config.toml
crop_scale_min = 1
color_jitter = 0.2
encoder_fused_qkv = false
encoder_bias = "none"
encoder_moe = "top_k"
encoder_experts_per_token = 2
decoder_width = 192
decoder_head_dim = 16
decoder_inner_norm = false
decoder_connector = "linear"
decoder_tie_embeddings = true
Rows from expert 19 of block 3 of the image encoder, named by matrix and row number. Rows with one number belong to one neuron. Each number is 128 + 24 x the weight over its row's rms, rounded and kept within 0 to 255. All counts start at 0. Numbers have three digits each. After the name is the row's rms in percent of the matrix's.
# up: expert up (encoder.blocks.3.mlp.up, 32x128x128), inputs 0-127
# down: expert down (encoder.blocks.3.mlp.down, 32x128x128, transposed), outputs 0-127
up.63 086:168101153138139117157089113136088156167153122088106122066108105148147107161115120130124123172138084112149119143108146156147114104118174151151116125128119146103142127113134121142145110124133135143116157107144141067132094142131121114174138148133118131153138165112119136114086099148152101106085145108140116112114124135124168142158149108108120095107056132114096105126174172131140104157162
down.63 080:121132121137160128089105090104127178130169174121116120157139178121119171158158162108125133164122115123097153121079121121113134139139150101102139114102120148122105149153105119119139144148134124080116115093105109131092168142114129114125128119097180166090096110116184104146147109142152138158111114136129127116107138161155096075091112133175104144128121140098123126143113087161108145105144
up.64 096:108141157119149121164141124108106127134146146097131121110155114114100123097110139152130087134127097111087110180122165117126156082166148181118120115169079119143116156092114129107167108127097100099110142118113087080148087176131158175119106154091139102111127170126128135140123131110150093121150150128140143141153140130107147102093146105106121103180111121145123151130120132180119134132151
down.64 103:094128096128107167151107129125171139126155130154119135122104117145127151207159126132124129164123151104134111159136123136107125125097169114176106095075152098138153145077127105108105127115113127064101121130129115141129143176138143136096117153123125141129129172102098123111106109124177120128103125098177122110134128134128147152124068116148135114174124115131171121151161157125110133113086
up.65 103:098126103153085124127166150128118140125127120155105104082110163103108098113165111159132125101137133121137122141087157179159170142138127125088154157088122083126136119079179107135130111109117162185155123126143128102133111138076147127104121104159099086114154143142145118119168102149144124152105158103116130115127148139161124115167126123113139119190117141098106140110118116134113102168131
down.65 111:175106130160133146088176130130153120119168129132126141117155080127138117113149122098106143101092133154175122111147117118142164116165134133127145110126147131118112154158080142155165116128119073143072115116126107128156122143142149135178131103134182128140146072139146118114132135175115130087110157091080063105165130130130149112145119106119088094125132152123127116100131120131138134129151
up.66 098:135127108106134140144099132135168123147151095092148140119097122138139150109143119178144110138126148128099064127173137148100130150123162099101139125115123120123132107104125139101093146117157164098124099141148078144110119076128126098141134145147152142119155134138170081155153142124133126141139117182154091110113110189137124103136113113096085132113139119148128142140116089137136074163192
down.66 102:116111119064153106142146146140118138114091131168114121120168142136171135120150150122117148138113098155132106119108129077139124137077163149188121149125120113151113121110148128118099140129110144112122061092120129126125175107069089138132153139132131111155162128122157144089134147157131100159079126128169118133111116123105173146144130108164164163113125136147114091128096149107103151103127
up.67 105:171137125110118138157107137082137083094117123111112124077133120134101107143094132109101100153143128118145139130131146129120166144143133140112102146141157113180107091109149133160143176092109113160111113098139120109153159170125151141151103101132138091076172095123137117146129132105118138080105110151131157125137110120162102106123115119146155137078161132164127078135130168108119170169147
down.67 113:147121160145100133084114141152158140151127092096132070115100119135110206156110164120135145096153168118148123126143105141102113135132143109132150129154151156144107149132112137143124109140152083149151107096147181110107141115121145131124108120171145148129141075079137112117143114130137109156154131078068075155132102111127097137129131148137110106148142105114156169107116121145148109120122
up.68 095:135109178160160117134078137133153151103136131081152148147115122139103107153120128087154145076191109124154145103142171139109071105129108130123158108113109105125114135138120105143123167084076068168132125144141147112102140150179126105134151110094119159150153150130114087112113138135115113131148128132140130121169175132115130119166139124107112147164136142136116109121140112134138128085109
down.68 098:117151109101146124103128125142126110163145106137146140112142145147161152126111086134109099137123148117097096118135126129121126157120159125124150129106114154114141058128085138156131100155181077145160118133132119094118108117123123127096110135096099108169170107147118156109101142172141101129145127093139200127111124178147130128101151090141097152130138150141131101115126127133112178060153
up.69 100:183158132081143115145181135118099086127140120172165099131098110155129136091098102131112157133093122107108146112137171132096159155112134130111133142116104137128171125140173126135115087111132140139117104144143128105134129191123073109093135110144124114145127142135142111108128132148084131105139167118143146107129158143128161126127155121127143102071122147157137155131131143082136128100197
down.69 102:141132156135163162107110100153136092151116131108077088098141131133108152135113106096130173139135121187139122122149140127110100104091159152138117096118137192141126146137136130129135162142164102106142142126096125179140090085109151123097119148098097128139132120153117111109103138138087164113160149124177063117129146122124140118128110127145121132169152165150133119132150099136083107160104
up.70 109:107153128096128160113097138132141139164141113136170106160139142131139107082118142134133102144127160140096154127146118102130142115139119103142142158115150146146121083128099173138126172141144113125139141134104144128178096156125120136122155121120088142063163167152099111165105158120136168128133142163146098183158075137106135080110085134131087122140120129096108150111124126120104084100104
down.70 106:108120138077139109137129145134081126112117125112144147099139119111191147155157109132121121113156127118140156089117165184157102117122131082113122124149133132102094115155088105102164123132129134119093088103154119161095173147112159134131101142140157088138087120144170094121142135130114114112119124150095126088110162133127136180131101145154127149144123103141170164102111087165157129111143
up.71 098:137178119117107123123145072117075143156106120149147108167189114144166110147113123124125136129107084107150149156159118138138128119127100122161153113118168129110124159139176118092111104134131150159089130131128097128135152115119138119134146076157131136127117101138090116143139110131144112141150112125142088135067126148124143176122149099135114138157143080147162125124063133107158120102084
down.71 103:143140177178112099088123118120149115107106139150115094106115164112146113113094128143141133113118160144113149112122177140137098143149182085106097144134110151155131072180131160126128136127153107128134143137158098100107113150131138146145080126151089134131169133149141138096088119146160126092175127122126115134134083117145122109199129140164117100109161131136145145108121110121120087145118
up.72 109:119130129100136127166145121110147108144193132122139090075140106131116128102123150118115134151138178083111121103109121137153095092151108126163152131092127149087142119133094108134127084161148176135138104136126170143158096144125099114173118149107113122140126166125129116116134099127151143091156155173150131120130163133099072161121111117145122098091148127121156108110131124171092080118131
down.72 104:112100102138142144156143137093160173116119146142095128122102101137146136170154127185077120103095149135132147161134080124168130085132135137142131154142149094155135118129136127154069104134140111078148144135116158125130162106120089096158150138127117112124119099110144141129167109127146121175114079085123123127103165135113115102120141098113125147193103094134118108133137133119175157121132
up.73 107:075134103150146160112105147166139139101153154126127190152161110139168126120112092139118113133096155125095161127176109117172152159072130132099130137154082151162106113152118104116115129134153136106113147167105126133129145169089164147114135136121094157120101116118114146088123126125183104118142130130163126099127114150155136106098097115117112097075127149122110110116126140149114099114093
down.73 106:134123104135160114116152127112092113150117149139074139096109168110121143137146173139123080114130117107127156125089134123106152113138156113106167121142114126134125175142152149119117093135137184161155123103135127153094104119132131118126101114136132093132068111128128137152126107105110150109119108135072174145088158153158113176111139105150080135173101126161121119147145143132172174149108
up.74 112:132125141130118143147147090118096077100130107147135091105129130180177110104184141148121096147146109123167106112101143145115116133141136135148129124119105114184118115116097139151110168141161143153089167123108111126114124163145174117119104138155094086144059125110134141164157112143137095139164105123135151107108129127134126127136118136119124108098099146119131118158149101086092164086164
down.74 102:144126122141199135095151128105114113157132120120101145188139139131123099149086123076151162138137160155072135137131120121161123138141129109129134110134157148106161149139118138129115105125104124080114111142130140117173142106109136142119147147117124200108162117159144130130071105157145127115116118150126113120126096146124095107114157066141109119169113124133117146120087170128107074146105
up.75 090:147110146135111132129140139137135155142112114122182101135108114136115134128123095124114129147200118166099138106146149131133132119130139105137127109111125141093092129179098114124116096125134127122147184086089182103121172120109114124131152114133082103115144125150138095150111139091170160099161182121146137096136106145107099116077120095129131101183102133110148127156129111168151099161131
down.75 092:098076107115173129102128160091106150109146122137149178130089124136129132161155108131106094131129141113146108133110091166152109100140126126153070180110157166132138118070136119137126134092110159110126114084155116062121141134136132124140104120106157118135094145142108095144135185165108154133147132171136143116140150129144116153136151137160114163112137096149125143134143120094100126123097
up.76 113:110097133134134098158127131118136094099120133101153119079107101068151105140070171097109116118129120115135136151143132111100152113166164079109097150127127158076157112092131096153164154145090142179181125083101127111141154123134145141149133100143132136127147127138122149123131126167145153151102165140123110097157109143135148162159114115138144108125124102091132135132120143186120119129106
down.76 115:159112137154140122120140115108131161122149109088126129170116173111122120106150155139095084153126123190112112121089144128144117150142147135143128143091105079159098121139122137126180146119137103091080121135134134129169156147161158135138130116165124120135151118142105122141134145087127111153130111064051067155117099150086129132122105135147107154146146146110101146116135114147134103143114
up.77 106:134121108105171132137123157143124142178145091139138098121130143134114104147099158111126153103122162151146128160151092093109105136134115168164069102117110135145139131144176157107106104118134169086115152113086151108165147133098131140172095104148106131131137156141134091104085100146169150133121107150090131107160120078144163092122130130130158134096100107120111120167118128145142087125118
down.77 100:094152087159129107119081096129127181133124132136102115165158136159153121165100144073108125108134088118132157107122169165145153133155098118104173124103132116107162170109125108158130145129131107150134079096123127126127147163085123138114121137101099100129169123119153120142088103128097119114183134123135109129153116183127135105140105117140092159148124107127137144115162074129129145145123
up.78 094:112131121151130097121111141128146124170124148143186100127138154094131122146109146103139091127111121144115125109097112143129108119095108172111159133137141154128106102125138125095159154164179143147089157132099140097141099136148154147135151134112118136106148146146084116099112111123162097162119086124076109153125158125079143122150171160135125164094158118101171130087143156103097126083161
down.78 091:177113098130100133109132108094163139128112136122114120109084103115155115135144117152154126079138101105100130127120095115114111125082128083155134117075146131144118129150133145111108127120063148097157117148096153185139166166169146125151117148124123151115119121155119139201135097128128175154131145117128111112137122123146133156151153139142097110137125149132141168116082138122108143138190
up.79 097:145109127104120121109133140128135112105130107106111146151098161119125099113144100092145099186170127095143098141105176149146087155147125158123089130146113080121154126109113102113090137142082139169170104156159139117105143119138087141148099159130153101138144125156119134073142142172123127145129125133105144181083114128146137074150085126131143130137114109131123116139127184137114095110144
down.79 087:115095127128084134084099101096125140140173077126127083114163127076148169129129157115125135162152107110121134141114110126120138135139151100147115143158104130126125173141156149119126087142110151174151116122138118128124137137105073097121115141142146130148162142105118126175101094102129089129097133146151168139151142136159105096098106091153112138129124105118128178126149085155120177086114
up.80 102:128156134136117130081136111135155123104129139157097104094107144117139127154118145132129123092116108141184136128115151117082117102154148158106121115154154132160118120099126141165132132112146114156120098115099207099122063135136129112153087125111154117139103117167100143119099158103162169130108174135133150143126112124084102145148121161157141089130159154089109099111116115164117124080122
down.80 101:107072093139108160126125128152096166153123130103187107124131098108155131112087127167129103138159149132122153142121129157169113108151126121122107136090098126167104146097147123173115124081153127150109117140181108162135136177115127131131087129170123111122113103094132138137161132120097164134156127086124053122098125150151152124127160127095123131112139133126158137108135108121122079133121
up.81 101:115102142148159187120118147132121166163090128135112132121141141099136151180158118130133110119157151152151158110110123111163131171098126129098134073110144125125136178142160087157174098117148125099143132114087096142103113101138162104137130125097162130109122138157085128178104117114136157131116132115106128136082105092121129092143142099163116147176112098100114132122162144093150118127122
down.81 104:116160121144136122125124153128104133104119114184120136109127071088128174095145122131119098131109161142129094120150139135086155133140138158124124136172135091201092100065156139134108117131114103136098183123130143103137116163136137136129150114162116076083137130116100161114134147172158171168142137150120127147113116138125137140109138171104118099129100119116123110104128098121167147129136
up.82 089:096140126111102110150150129142078172116147133103148139121120121107113137118128121158132083075159096131108184159182121109090134136083140150104171130134179112111131126112136164144128095122174100143121110161158144115123107124153106119168133172101126132115122118130079140131146114078146127115198129110120131164102157111120085129107132128114114129104130142156165113141144124125156140131107
down.82 098:120141166144128101126089087101157123159114133144130150138127114135083113180094147172210162127170148138128093121133141139131131121153166119133105091099103144110134125126160108130096062127107113165149096171168100116134131119112142132140147145118159128152125108109143122123120136165170175117102120119131108107137111099129135076089133153084122117149129120122095143109144107130123132141147
up.83 091:109117107112138106123114164176122134122104102122144092070128139084129087102136125116119143135090179132112130153125172112083131127112120123135172116134125171073115165117150114128118155126141121161146111153151124139132115095129140146106146140101089155117097145134116123207148103111128149094152089143155178138113155146115110126123131152124108115115122135160148147149127119072148157115088
down.83 096:119110130115163174134101135175196092110161140140149112125127071154117096152138169097136092109158122130109122117126102139136138136096102091149117119147124065100153115118105126122142136099168136083176151175130103168129113115140122124140159142122111118095118115148141166131122152122151110125132147125112125159150121096116140121126100133090108175147123135140094124170172103143139135116095
up.84 105:136129147150103076155120186151152090149123087175100120084122107097125108159114104136110127166122139159103098160133114158109163138138149082134129161132122123160115132136060130126119133129119171106128131098123128118167081115093131106129145128140171123165109105134098105155102124133094160124130151154090091160164133173123110139109120127133094106128152136160130139128127130153113151121155
down.84 102:102123119135121154154143135113119132100081124088144099137179189095183156103116133164157098122105105151115092092134152121156152118128183125105100113133142088119151132140118132132137097118157104118150072136131108121069163130112116119095083126138122137128137112124145131111151164128165138124132109106117132104111113094122172119114182154136154151171080145141130130158148123132133139113128
up.85 096:094143122118098140122123159129098163179114145160149131103142143101135100119121105108075150102143163153174135109146121146152112154149129153110105125132129142078135144133119154134162121116123127163112143120101096084142123145112094122099171132133122151151141177120163146129141147107116129164108120116149138100081090170140108144140149097078094095093122141126095145128082160170109162142114
down.85 100:153120130163145154175104135158130144132165163154119159113126133171109108088109126122120111132129116145087139121114131091114129123149111131119116105124098146108180132130130119150141159108098192134174127118157136162089111161050143115141093161100140106102148107116115156112093103113131124149143109174134101137164120124102134101097117156159147126129107098132139128108110091142075161131135
up.86 098:100153123092198154100103144091145109131121122139116082126087117120130131092111143135152130117108116171114156120142099114112102119105143140121191114139105093174138121097106148090138116162142124147157138147087102137148134120127121127133148146090150167165172102166092143101125127127100091112114158144117105130192152114129142137153115081123118089131146118114152144147135154162127132113131
down.86 101:122095108123118119155112135204126110072106108175113143076180186106120137166140100123095134115112137090142099142133102098110101146092129128115125122148166133139173123103130120154168123133108120124100187137131129137139157120141118125088138137109136098122097123117116129142130138142095157135098132096166162158098173147128089110146106147111118117108130158100115136097132147138128147136165
up.87 097:073134125134177121117127157149131147123106131123083107103116109105141146120084158118120156177136087142149114110099114176161110136124114085124128147139121157113110131132141113137133146103145183114127122153098138121123078137151172148178136156120116142138179122165123123124117082140109145159108104143152109150146136142082096102147110155133130072110109101099104136155125083114138140152160
down.87 107:157110108126131142141163113148064174139148136154100162166149123153144144100117109135156150121155127119118084121136100119087102162112129139099102149118148119168149131146117106091163157140130124095137093139104145131065134122108114112147116121093120138135108137107152137118124137113142111183096173106102116133147165142138099108133158086126091094172141093100103157162146115148113101109147
up.88 093:093128105107128128179125114080165144129170144078194129105099112077121147158125162150100094099130127142119161143109123133127104111115093154124108097078141154092145166109088132133137136143128115154117114135124156139145119144123111136070161144115124162147159095143120080140131152122137106146110094108158116143122127115158128181135127107146132103139156104103151142094126124111145094156135
down.88 089:120124111160109082133155112159181129108106177121112119155057100114105134069153098087133152131095168126132136128137120164139166126120139133129119167113112122155141143143166106114143112123118108157095133156159152134117140119181134136144129159122134119142111123159129123128116109120133130143112127107122151119132126162125135167157115118170161155102092133108091133111107074107076179111156
up.89 098:132125171107134158163102100100110133115193118134147125112112144147134126129131104121114186167126145103157087108131119126140112140195062144120118161119133171169127133151125088108179130115129096130107113118120119149103125126122092119159116154119143097177145167193159125137101125140117093109123107107119137159125112077108134150132125104152104129128112115102133142113146116123133147115167
down.89 099:125173108145106121146144131117136129129139143111128159121154113129115103144152102170114146137086141166121148155087146100092097155132154131120109143080122141139147101117141162111120100148103146136194185152156139153147140096126134126115122097099054125077135148138119088143116130103124127156138147139140106111130108161123066123094105149132127126141172129153148102136112071145147118119116
up.90 104:109179156162141135110126165142159098107149137095150121114126135152125109109137143158111157125100161135117111145117159111103112137096087150093145142131091102138160097160149117124112090150113159092124152137148129136083141138127115161170139155123123095098190162090127125104136134135133081130107123122076170128115097140156118121144097083143150095155136155132148135122141142080143104148090
down.90 094:136141114139168148119143124115138127089064126137132161102132105085088174131124146162149142159100072111167131088147130107151114128148160143145139126110135139142132157092136159097145102133191128113114091136132137131099144108111146095109124132106105160136116053143169126139143131128115152140120099149131142161149119162108110070116136128169169141103122120143094148128116129136137119092147
up.91 096:162121106157139119104146152105130123129115103120150131152173107134152140128104121133138136129119103102154125085096158120081092141120157132143155128142148193138111112110119148161105079118158114111135174148144148123163135155119109102098138130109105097058143107171108122123159148095179082116136143164146133128120118156155104157140157107121130117128096113102129148128149110158128108073164
down.91 096:081101140134174147132161090114143150176123141115124138088108088124148116174131104167093177163080087105152133106131148163149116105142130105122114101102172145135102118159140122077117177082131166159141122108113110097115089129117111132113121101124127130139128132127137118111105131131133138154166106162134103140119103133129169132147129107129104138173086116140071138100127131143127126138146
up.92 096:145176113138121102132126127117142148119144096091144078127141132110151133127115130125153124133109155122146163101100121111177156144153111149132159094087142148139110096131114101121118155119130157119122102175116101136119163174084157109170161123135113127141110098148119131134174133099093171144142097114147095200124118146112113105118126141120159101131133155132177104138115144101057127145111
down.92 110:154110077154110128167143122135160140143137101131105124109112125132112170131116104121150132137134158109149163138120119128120106123138105108085084169116114160068098141184142118140132164111133118105102145104125120134097150114145120174137134076126113141148154116147141153099166175127077148128146100162096124155146151093107137099088164148157078144123134099124147127137147138104086131112158
up.93 102:120095116136159086114102137106133110119093129111102110117130126082131116124168165143130161107106153127129111147176133130153117134112139109120152125147129123128111139137138112137142125197153160168156112147137121100165132112146167103110134103128129157104156149150146125155165090147103128145154104162117155141102048078099089094121114100122170100121097127134124176129144123086113104149131
down.93 107:110167142138088158159131144147129113095160096130111117117179112143133104140158146122175124106144126133138096128106157137109136152162089149164143133176127098107102107126133109123150095123122093158123128109114188139119148132109090160147127127122117121143089135127127110138088130163172085134070101105116126171137160107102146103105123108109110132143182117137087111088121162126136122102155
up.94 104:154113129130151152150143115123145148123110134119157138136116128128160149132151114108137137140103081104128125134137106144117144081151157101084117087124067106119081104149111093077130086145156135089107109114156101142164090110160155120138124152110157148152115193126118120134109124143122069101119121135121113118133170107124110155119133182139152110127131134124162096127160109134134138150198
down.94 111:116187109125090127072128105117111105140142179122150109113132127106147144137121161168150134093121151093127129125101127139132125097142111145160131112136160168112094152136076127143151128103119117138196134177150128127131135128119090169143162139117120153110182112136088115177097108134127126139120129092117126153136138143138100119102103106159106185128127090138115135141109119161115099084110
up.95 101:144102133122177164089127093150094066126174138146114115094151145147140168148171127125103152112131126187143134126129135145119140137140149085094140120130134077108127107141069089122094116138136141117170119088149153126120130131155106125081148118131116158161127107112111148134124111147160142114093117141114126125149180111114143120145106120179114128146091123097122088083135112113118140142099
down.95 097:163087123129168072139136114117103094132152125145105149129137098136101110158135156138151137130095123150104088136105079116162092119117144149158121157151107136129113142115139157166131126116122075122119132143140131108160111146124096150129124102126100177143144158145105096136157175107165157107120162127113131118102150180105170114122151062101177130121118119132113140127125114137076104104131
up.96 095:180104163093187081168169095120148098159101123124126109118107147124091140111116125097131093146171108142120115165143105106131113115136141174139150135111121152133098154161127156137150118146153134135146144151119116129092093123170120140128108105145103098128102117099161124081136158162121118140145144128121194187106116140154135117130114106147101093117118118093142156088118127109108128116113
down.96 097:137107118141112185163049189125109123121120094122140125142144118115125120162119106134086141150074140126101167168082175123164156127128114123111109121150116163123151144151108155084065110121104166124107135113115143119140141139127101117143139100117149130176142094143137153125136126131097146143085130115131151125130121116133136094122120133122155137154177121124131121148113124067149097139129
up.97 099:104124117131103174127134134095137120145179119155152150098155076105106118141122116098165137146078121119143129107152117118110135130138107144105118151074097135104190202118130127115115158146101122147102111115117115147124174105161093140144130140130139151160140130153136119111109111135110146101155100158126136132106164102140149136169125102111091149104110089136163101114081145130110174136158
down.97 095:128135142122088096093147113140103113111156123144118112160106097136109162151157161142148105127161164162100136188150085140162102127137170107102135113144143089108117119087166106137101050130141158089110128135127106165138115114129114101125136096110127143154116148114147114162110106126094108162108114146138118112121123135107159099139133180170136130164122102098109160130131094159138122125149
up.98 113:158129119152113149155152118162091158148118100128135152078094135115104144120090147153117133202124126152145091127118146117087139106129133187126109102120139182091131117116126121120120115115138135153132084144092102123144135100147084154123107101146092073106172154116139117147160157139132135127116092120108117167138131165131128129121076140152112138079112106140156126119164116146128146166125
down.98 112:143164127162120134146144118115165083097137157123120107171096094131188116160151141085131163062117098126107120080119110116169134132124114114183115117099116109146113146138127149128108142144107097109079076131108146140098135149159148107117138158093147131166132114145135131109151114100113123151142148138134099107137092150136136122120115155149138167149130116121127149120158128134120183085091
up.99 104:139093117149127164120138119149170126183131112135136148100117148102114129113180133149131136129109103137165132097084124174130085069123110123119155113101178147152135103128119100178133104143138111141154114136119087171109087155099143135145149129151109092113108144125135113105131122136176145089132147177132129145131105157105135123152145100075090081133133169116144132136125120122136108091146
down.99 103:107120115123159130161155150124149153098114114158118120126160155171134086140125067159075146111068147132112099142140135084170159125090132152173113113163131126115116170147106109105145124141134119145139111105143114156145107161091143116133147103114113113130135082139115161114109119118093144138115133138082068117160155139167082135122105119133151142162124122095105130120123144133126088161121
up.100 114:122146127108161123129114127142115115068104146119132154107171140131123076124108115125158127121129130150094164100159124119122105071169151109120177103135123078119119121106133125128131102121131130117132142107085123107106168123089120160151147204176157104109120174081169134136149111146104130156090141167123135146155112106104131135105131112151082115152165146141148104134114132131112130110141
down.100 104:134148077127101126136129144149099134142081128155116156136089122124087157130157130145106135106103098130141139149150159130142174103146164117132133131116144143139125130105157099144140126102157120110103145113189139100160082140128118088115155150110098150063129141135103136133145171122128169145117100074174088151105132153107105140136168146115146074128113117116144181123138149143115103110133
up.101 111:116160146123055129144130132094146137111143163098124147097083156179108134139126095187110144136124156128128095134158114112151122110102154132125156114076168100114104102109119147126148099137119106122113128109152161122110121133122114171144122153155133126152159148101170114090130095118129105092142150130124138145125087133161129132074156123137124109093170139135108140181122135126153106140177
down.101 096:113112132096169111113116098136121140144119140162093148117143140152096107133155152118126070122136106160157138148100099144112156160136132123127127129100106125163123131112139143139149104150103138129133094123168147129095089148142117115115143155087159122115169091145097165125057117190135135132123098127154158109155128143109081078122141182166113143128093094146151111134099158112137104124132
up.102 101:139091170106117107108157143119120075112123154089140157098144123111135138103182096125108122131110170131150133104116131120098180104118133155160143122130153132141137127115152158074124131122132078123089098151148123108071110113181093116154153140146122114151102111141160146136109166177130154147171119115147143113109069132142138106107111130137158109105158102119141134104152138128106098125146
down.102 118:173141124143136119159137150110162150151088130129143132133133142138125107143082110124132125106135152137126113124110202109159123132087125121118131169153133151133144137108120164130095110150090103158109142137092121171129101150110125139066093144100148127168077191136161119105113085141137132107113158135130177133109095084108096130128119090098146138138131152133142136135094133155121102109090
up.103 095:133114153096114119155143123129138113110126136162159160144125093137159119090088144122129084190121137179127100149160143162139151097144145134114107082146121088111175177117167130127130154117147150120106121124112146144153135142095122149119114108105157112084141132100118103169158081113138152097139117159111142130140138133137126081106140119124127086134160167127101124080145120103076099133123
down.103 098:118102113111137145087106119126092126152090121121101114108134123129130132127155094128135134126105089154111136117157136086152138128103135129144111154079133160169089123159127163112166119100121081164095122119124140111109134148115165151139131143150179144102122120134108083102129145147133082142103126118151119140091130151154146177145170136155120145085113082148175106184122120165154165148115
up.104 109:126154127159121120107110129111141094111169140116129179083115126139146115142139158152191126132170108114090111144162129151149129144122114123126141142132129111143098134157156142151085093171108088142090130110068134146093121133111124139143109099129153111095149067143127140155144096102173116131097150082136135092103109086143121139126127151138137124124162124122106141174105099167156145100131
down.104 109:140182127123130135139125150145148139099141138132102113108162159102113175118137146151094119148132118142151164124129144099135163116174129132150137135153129136152151120092157125134140155118109097137111119056101113057144150152136140126130136077125131086144128139127129157132150139167123119104131118119126133080095151148100107128124113094156115113112130147153204133066096127103101139157100
up.105 106:122156132159101137131118105162157166129081172125156126067125148145123149157103158146118141104174097099114136125094131136108153182130091102144097118149150149153119102138161134101149101194162133138152132101148137135113138157115121151141129130127123146117139106150097099127145138131115125128097138122072138180087120148157099124148088082131126118093118104104159141090132121141105137109118
down.105 102:116140079135110149167153099111137134099114118154125182119139130075134129075126092106140135125121084113142108123151170127076118105158124138132123164159153114157124115134153163144111116135113137127133109131182120130143137124149145139072124138119106148157134144108161162147137110154097147119128156128112122107114105075129093096112156165124118166140134120144104179132086139076152085107126
up.106 096:123130146153104121119100164123154134152137105112172100127165123129150165120139099147137125108096152162168139129128138080087070116119149142132157125116125096105099110090128137128133171174164107149145128138120076136130114117151115168116092103132113113146098149122144112113156177087120116129158122133129159096163105161106069126089119168145104142138131136092088131147138162151137143138139
down.106 099:117132109152156144133147134144124132129153142136116102131136092157130127112087176124091109183171110148134136082096096122135175152109096128118128127110137119110158140119161134159070131143119126133147160148163137124126147165143109141099068144117135177141188119132130142127163120131137071116110106097111162118104096107131120143132142080142109120105108155147122091120145138130072150141102
up.107 092:117151143104150128096141102145116088135152125118119111179118103112123107113129161112106131099129193145106094133107128133084130141093102161163129106131161188121102118127134119080139153167097114147133113126143136106100134136138059156155143109111157122135140136147103163169069128087116099139128159113072108137145104124138129128109140163162118113095131132136104143112152119125123146106165
down.107 088:175109095137069129112094115129147138086121128163157150094114136141170129141108150134154144159117124123090119060138112126149083141114111122110139166130086083140118106142179137134123151073145150108109130088117120140161146131140172099096117135138103120129093112118142110114157169149194127091144138139160120139110157146150144126134136143116142135166139154141093145120130112129113154105131
up.108 100:096123140128128074107117131117159181132117115145121165105123155123103151120100106097103149090164176124094130130143136137135153133141149121144120138142121130107158071143184135102157107094140164100140147169132161127138106133123151166124080174141119141113109093164119132169104105104149100088090118147090100116123171129162149123127142149106129099127114128150100132125141090167100140137138
down.108 096:124078156076137103094172120128097124121133150128119151146102080134115129146137121125127174162136135144120143130114151134082119118115122110081116105179161133129103114160083133120121144177100126136127122102133141091066132111166134120125169109121071133144140153146117109137112152162128120092142138115170120147123131122129114105131098124122126187145121112140141081174106123124153148183133
up.109 099:151129128116152109136158124117130152122182105171139129175143107102090152083132107153112131143118123166113136131117138151095167094138129125179153151132097138100159140134137144116092152068138140086135110126105124125143122106125132149086174136137117128085144094130121116147108149102136099145081103164116105109132117146146155068105120126152148137064143120166167144129132141098149125154117
down.109 094:133105111111132129157121125131149101107140104122128149146119153125166145136152133099127137163129140128094117124116086145137122144120128133110119099116109109165139136121101092108108154129096090141158063104118132099106106105124123124154174138144149144153127145121130157122147126121093123096186168154112153161101119149123110149154143128115128144071152104120142144134119098150141183219066
up.110 088:113154079119149128125119114140119120161153144108118076147133144153130125100135092100176134123083100137146124108107156131127170139136136122167163088110115128127121086130139153090105090121154143072164100063149136123133116112103112142115115139096182112091128154162152074138163106134158174136112137143133162167146146133127130119146095125146156112110160136132116146127157122118127100149140
down.110 095:134137111123133107137115114145145148129055116134130132132176175116109143121121111122128120137136078108138148111139124119111167087098099119101108101142154107183147142125142149151141106136114118133093129122111096157139110128115106152112152133149076170158138095144136138137169130121152082097126142133174100126169129174108102156189169114114137145162103114114095101138115146124127098170101
up.111 108:138120084155099125119110140141173124083130102095135123121162112127145085120124151150148143132168122136165147079140153095062111112085124135164148165161125132108135144136115130138099121109144129120146164107083134142112139159176132116157117146127123140086141087093101113160133147107141095140124091155132122134111113125168132135129173090129111140064123120116133148140131113155122150137186
down.111 104:096138114157152112159121106125127145101111104128118170128107110114164180126172154096101104139123134116066120093126122087135106159145149139128125119120125124137090137129129115104113118146108111143124164115136127086139139101133118132089117133063141115109160120161140194128102138187149153154095162151136108121133112109121128158167114123119125159179104142140147148101113071162127136145104
up.112 097:169118123131137106121177112118124129139111122120131136107152133097138131143144098092167146096087121152109121159132136114163114136165117092136134111150146143104132131122174145075102132156096148092120154099140134092136078113101113074170193134142151148134142143135102182125120160109110130105118181112123109118127110099195152120110144089150108132124151102147130125121080129115124113137124
down.112 101:187130100097092144163127159139124092143101098167098088110104147132150143059117110132138104141183138087174135109148120122146108122165126158094148124117112129135135105133121121166092115110160152086070123094139134165069125125140121172132145091139121108131115120118111142163132147113136140138146157154144106163145133137131123104157107156103140135111117164114108138145136123156133150123103
up.113 106:129110139156149118150157096144115140117135120097095108131102136161120126150112135138124086079126124173152136131157132081118133132102074125135139085108152127171126106060100099113137088140096109156135162150156145112124133086110127153146123139120148160147094113159096128134121152136123094091115150113134113126143183095140112164109150141124098130139182134152167104144089137150123142161155
down.113 104:106133089107096133134069091167109157136090144141130161107109108113130155122126124165143148068105133133125089115177114110141136140159159149107123143126117150080137103099154126157129125115138120113133107148133074158181123142156088090137160133173100133128132129150136160131110115094122156148143101116163128153130102129166131118138113115117159085094126135116102128152124096081170131106128
up.114 101:124094089111100162146138133128120125127085141114109170074131123165129122111145118150131096114154159155153131150156125146144116101132171152143104100131107093114145156073168132119186130142124094154124157117149107120148142111093159129100129131144105131120114146126113102146117075155136172117128123124119149098086090169100119088153118128130139140114134146179104112186120162105110147129104
down.114 109:139145133128176138120142111150129112141127110168110054130086116100129111126142151080114150144166098135088091111116141125131135132141099152155154133165132077130162126140104149090101111103139131128168120130146108107127140158105129119140102130135146123107149114090134171172100140165115111086139121123134131190123139100155108134151122170130106076184108116127158117163133125152148112151126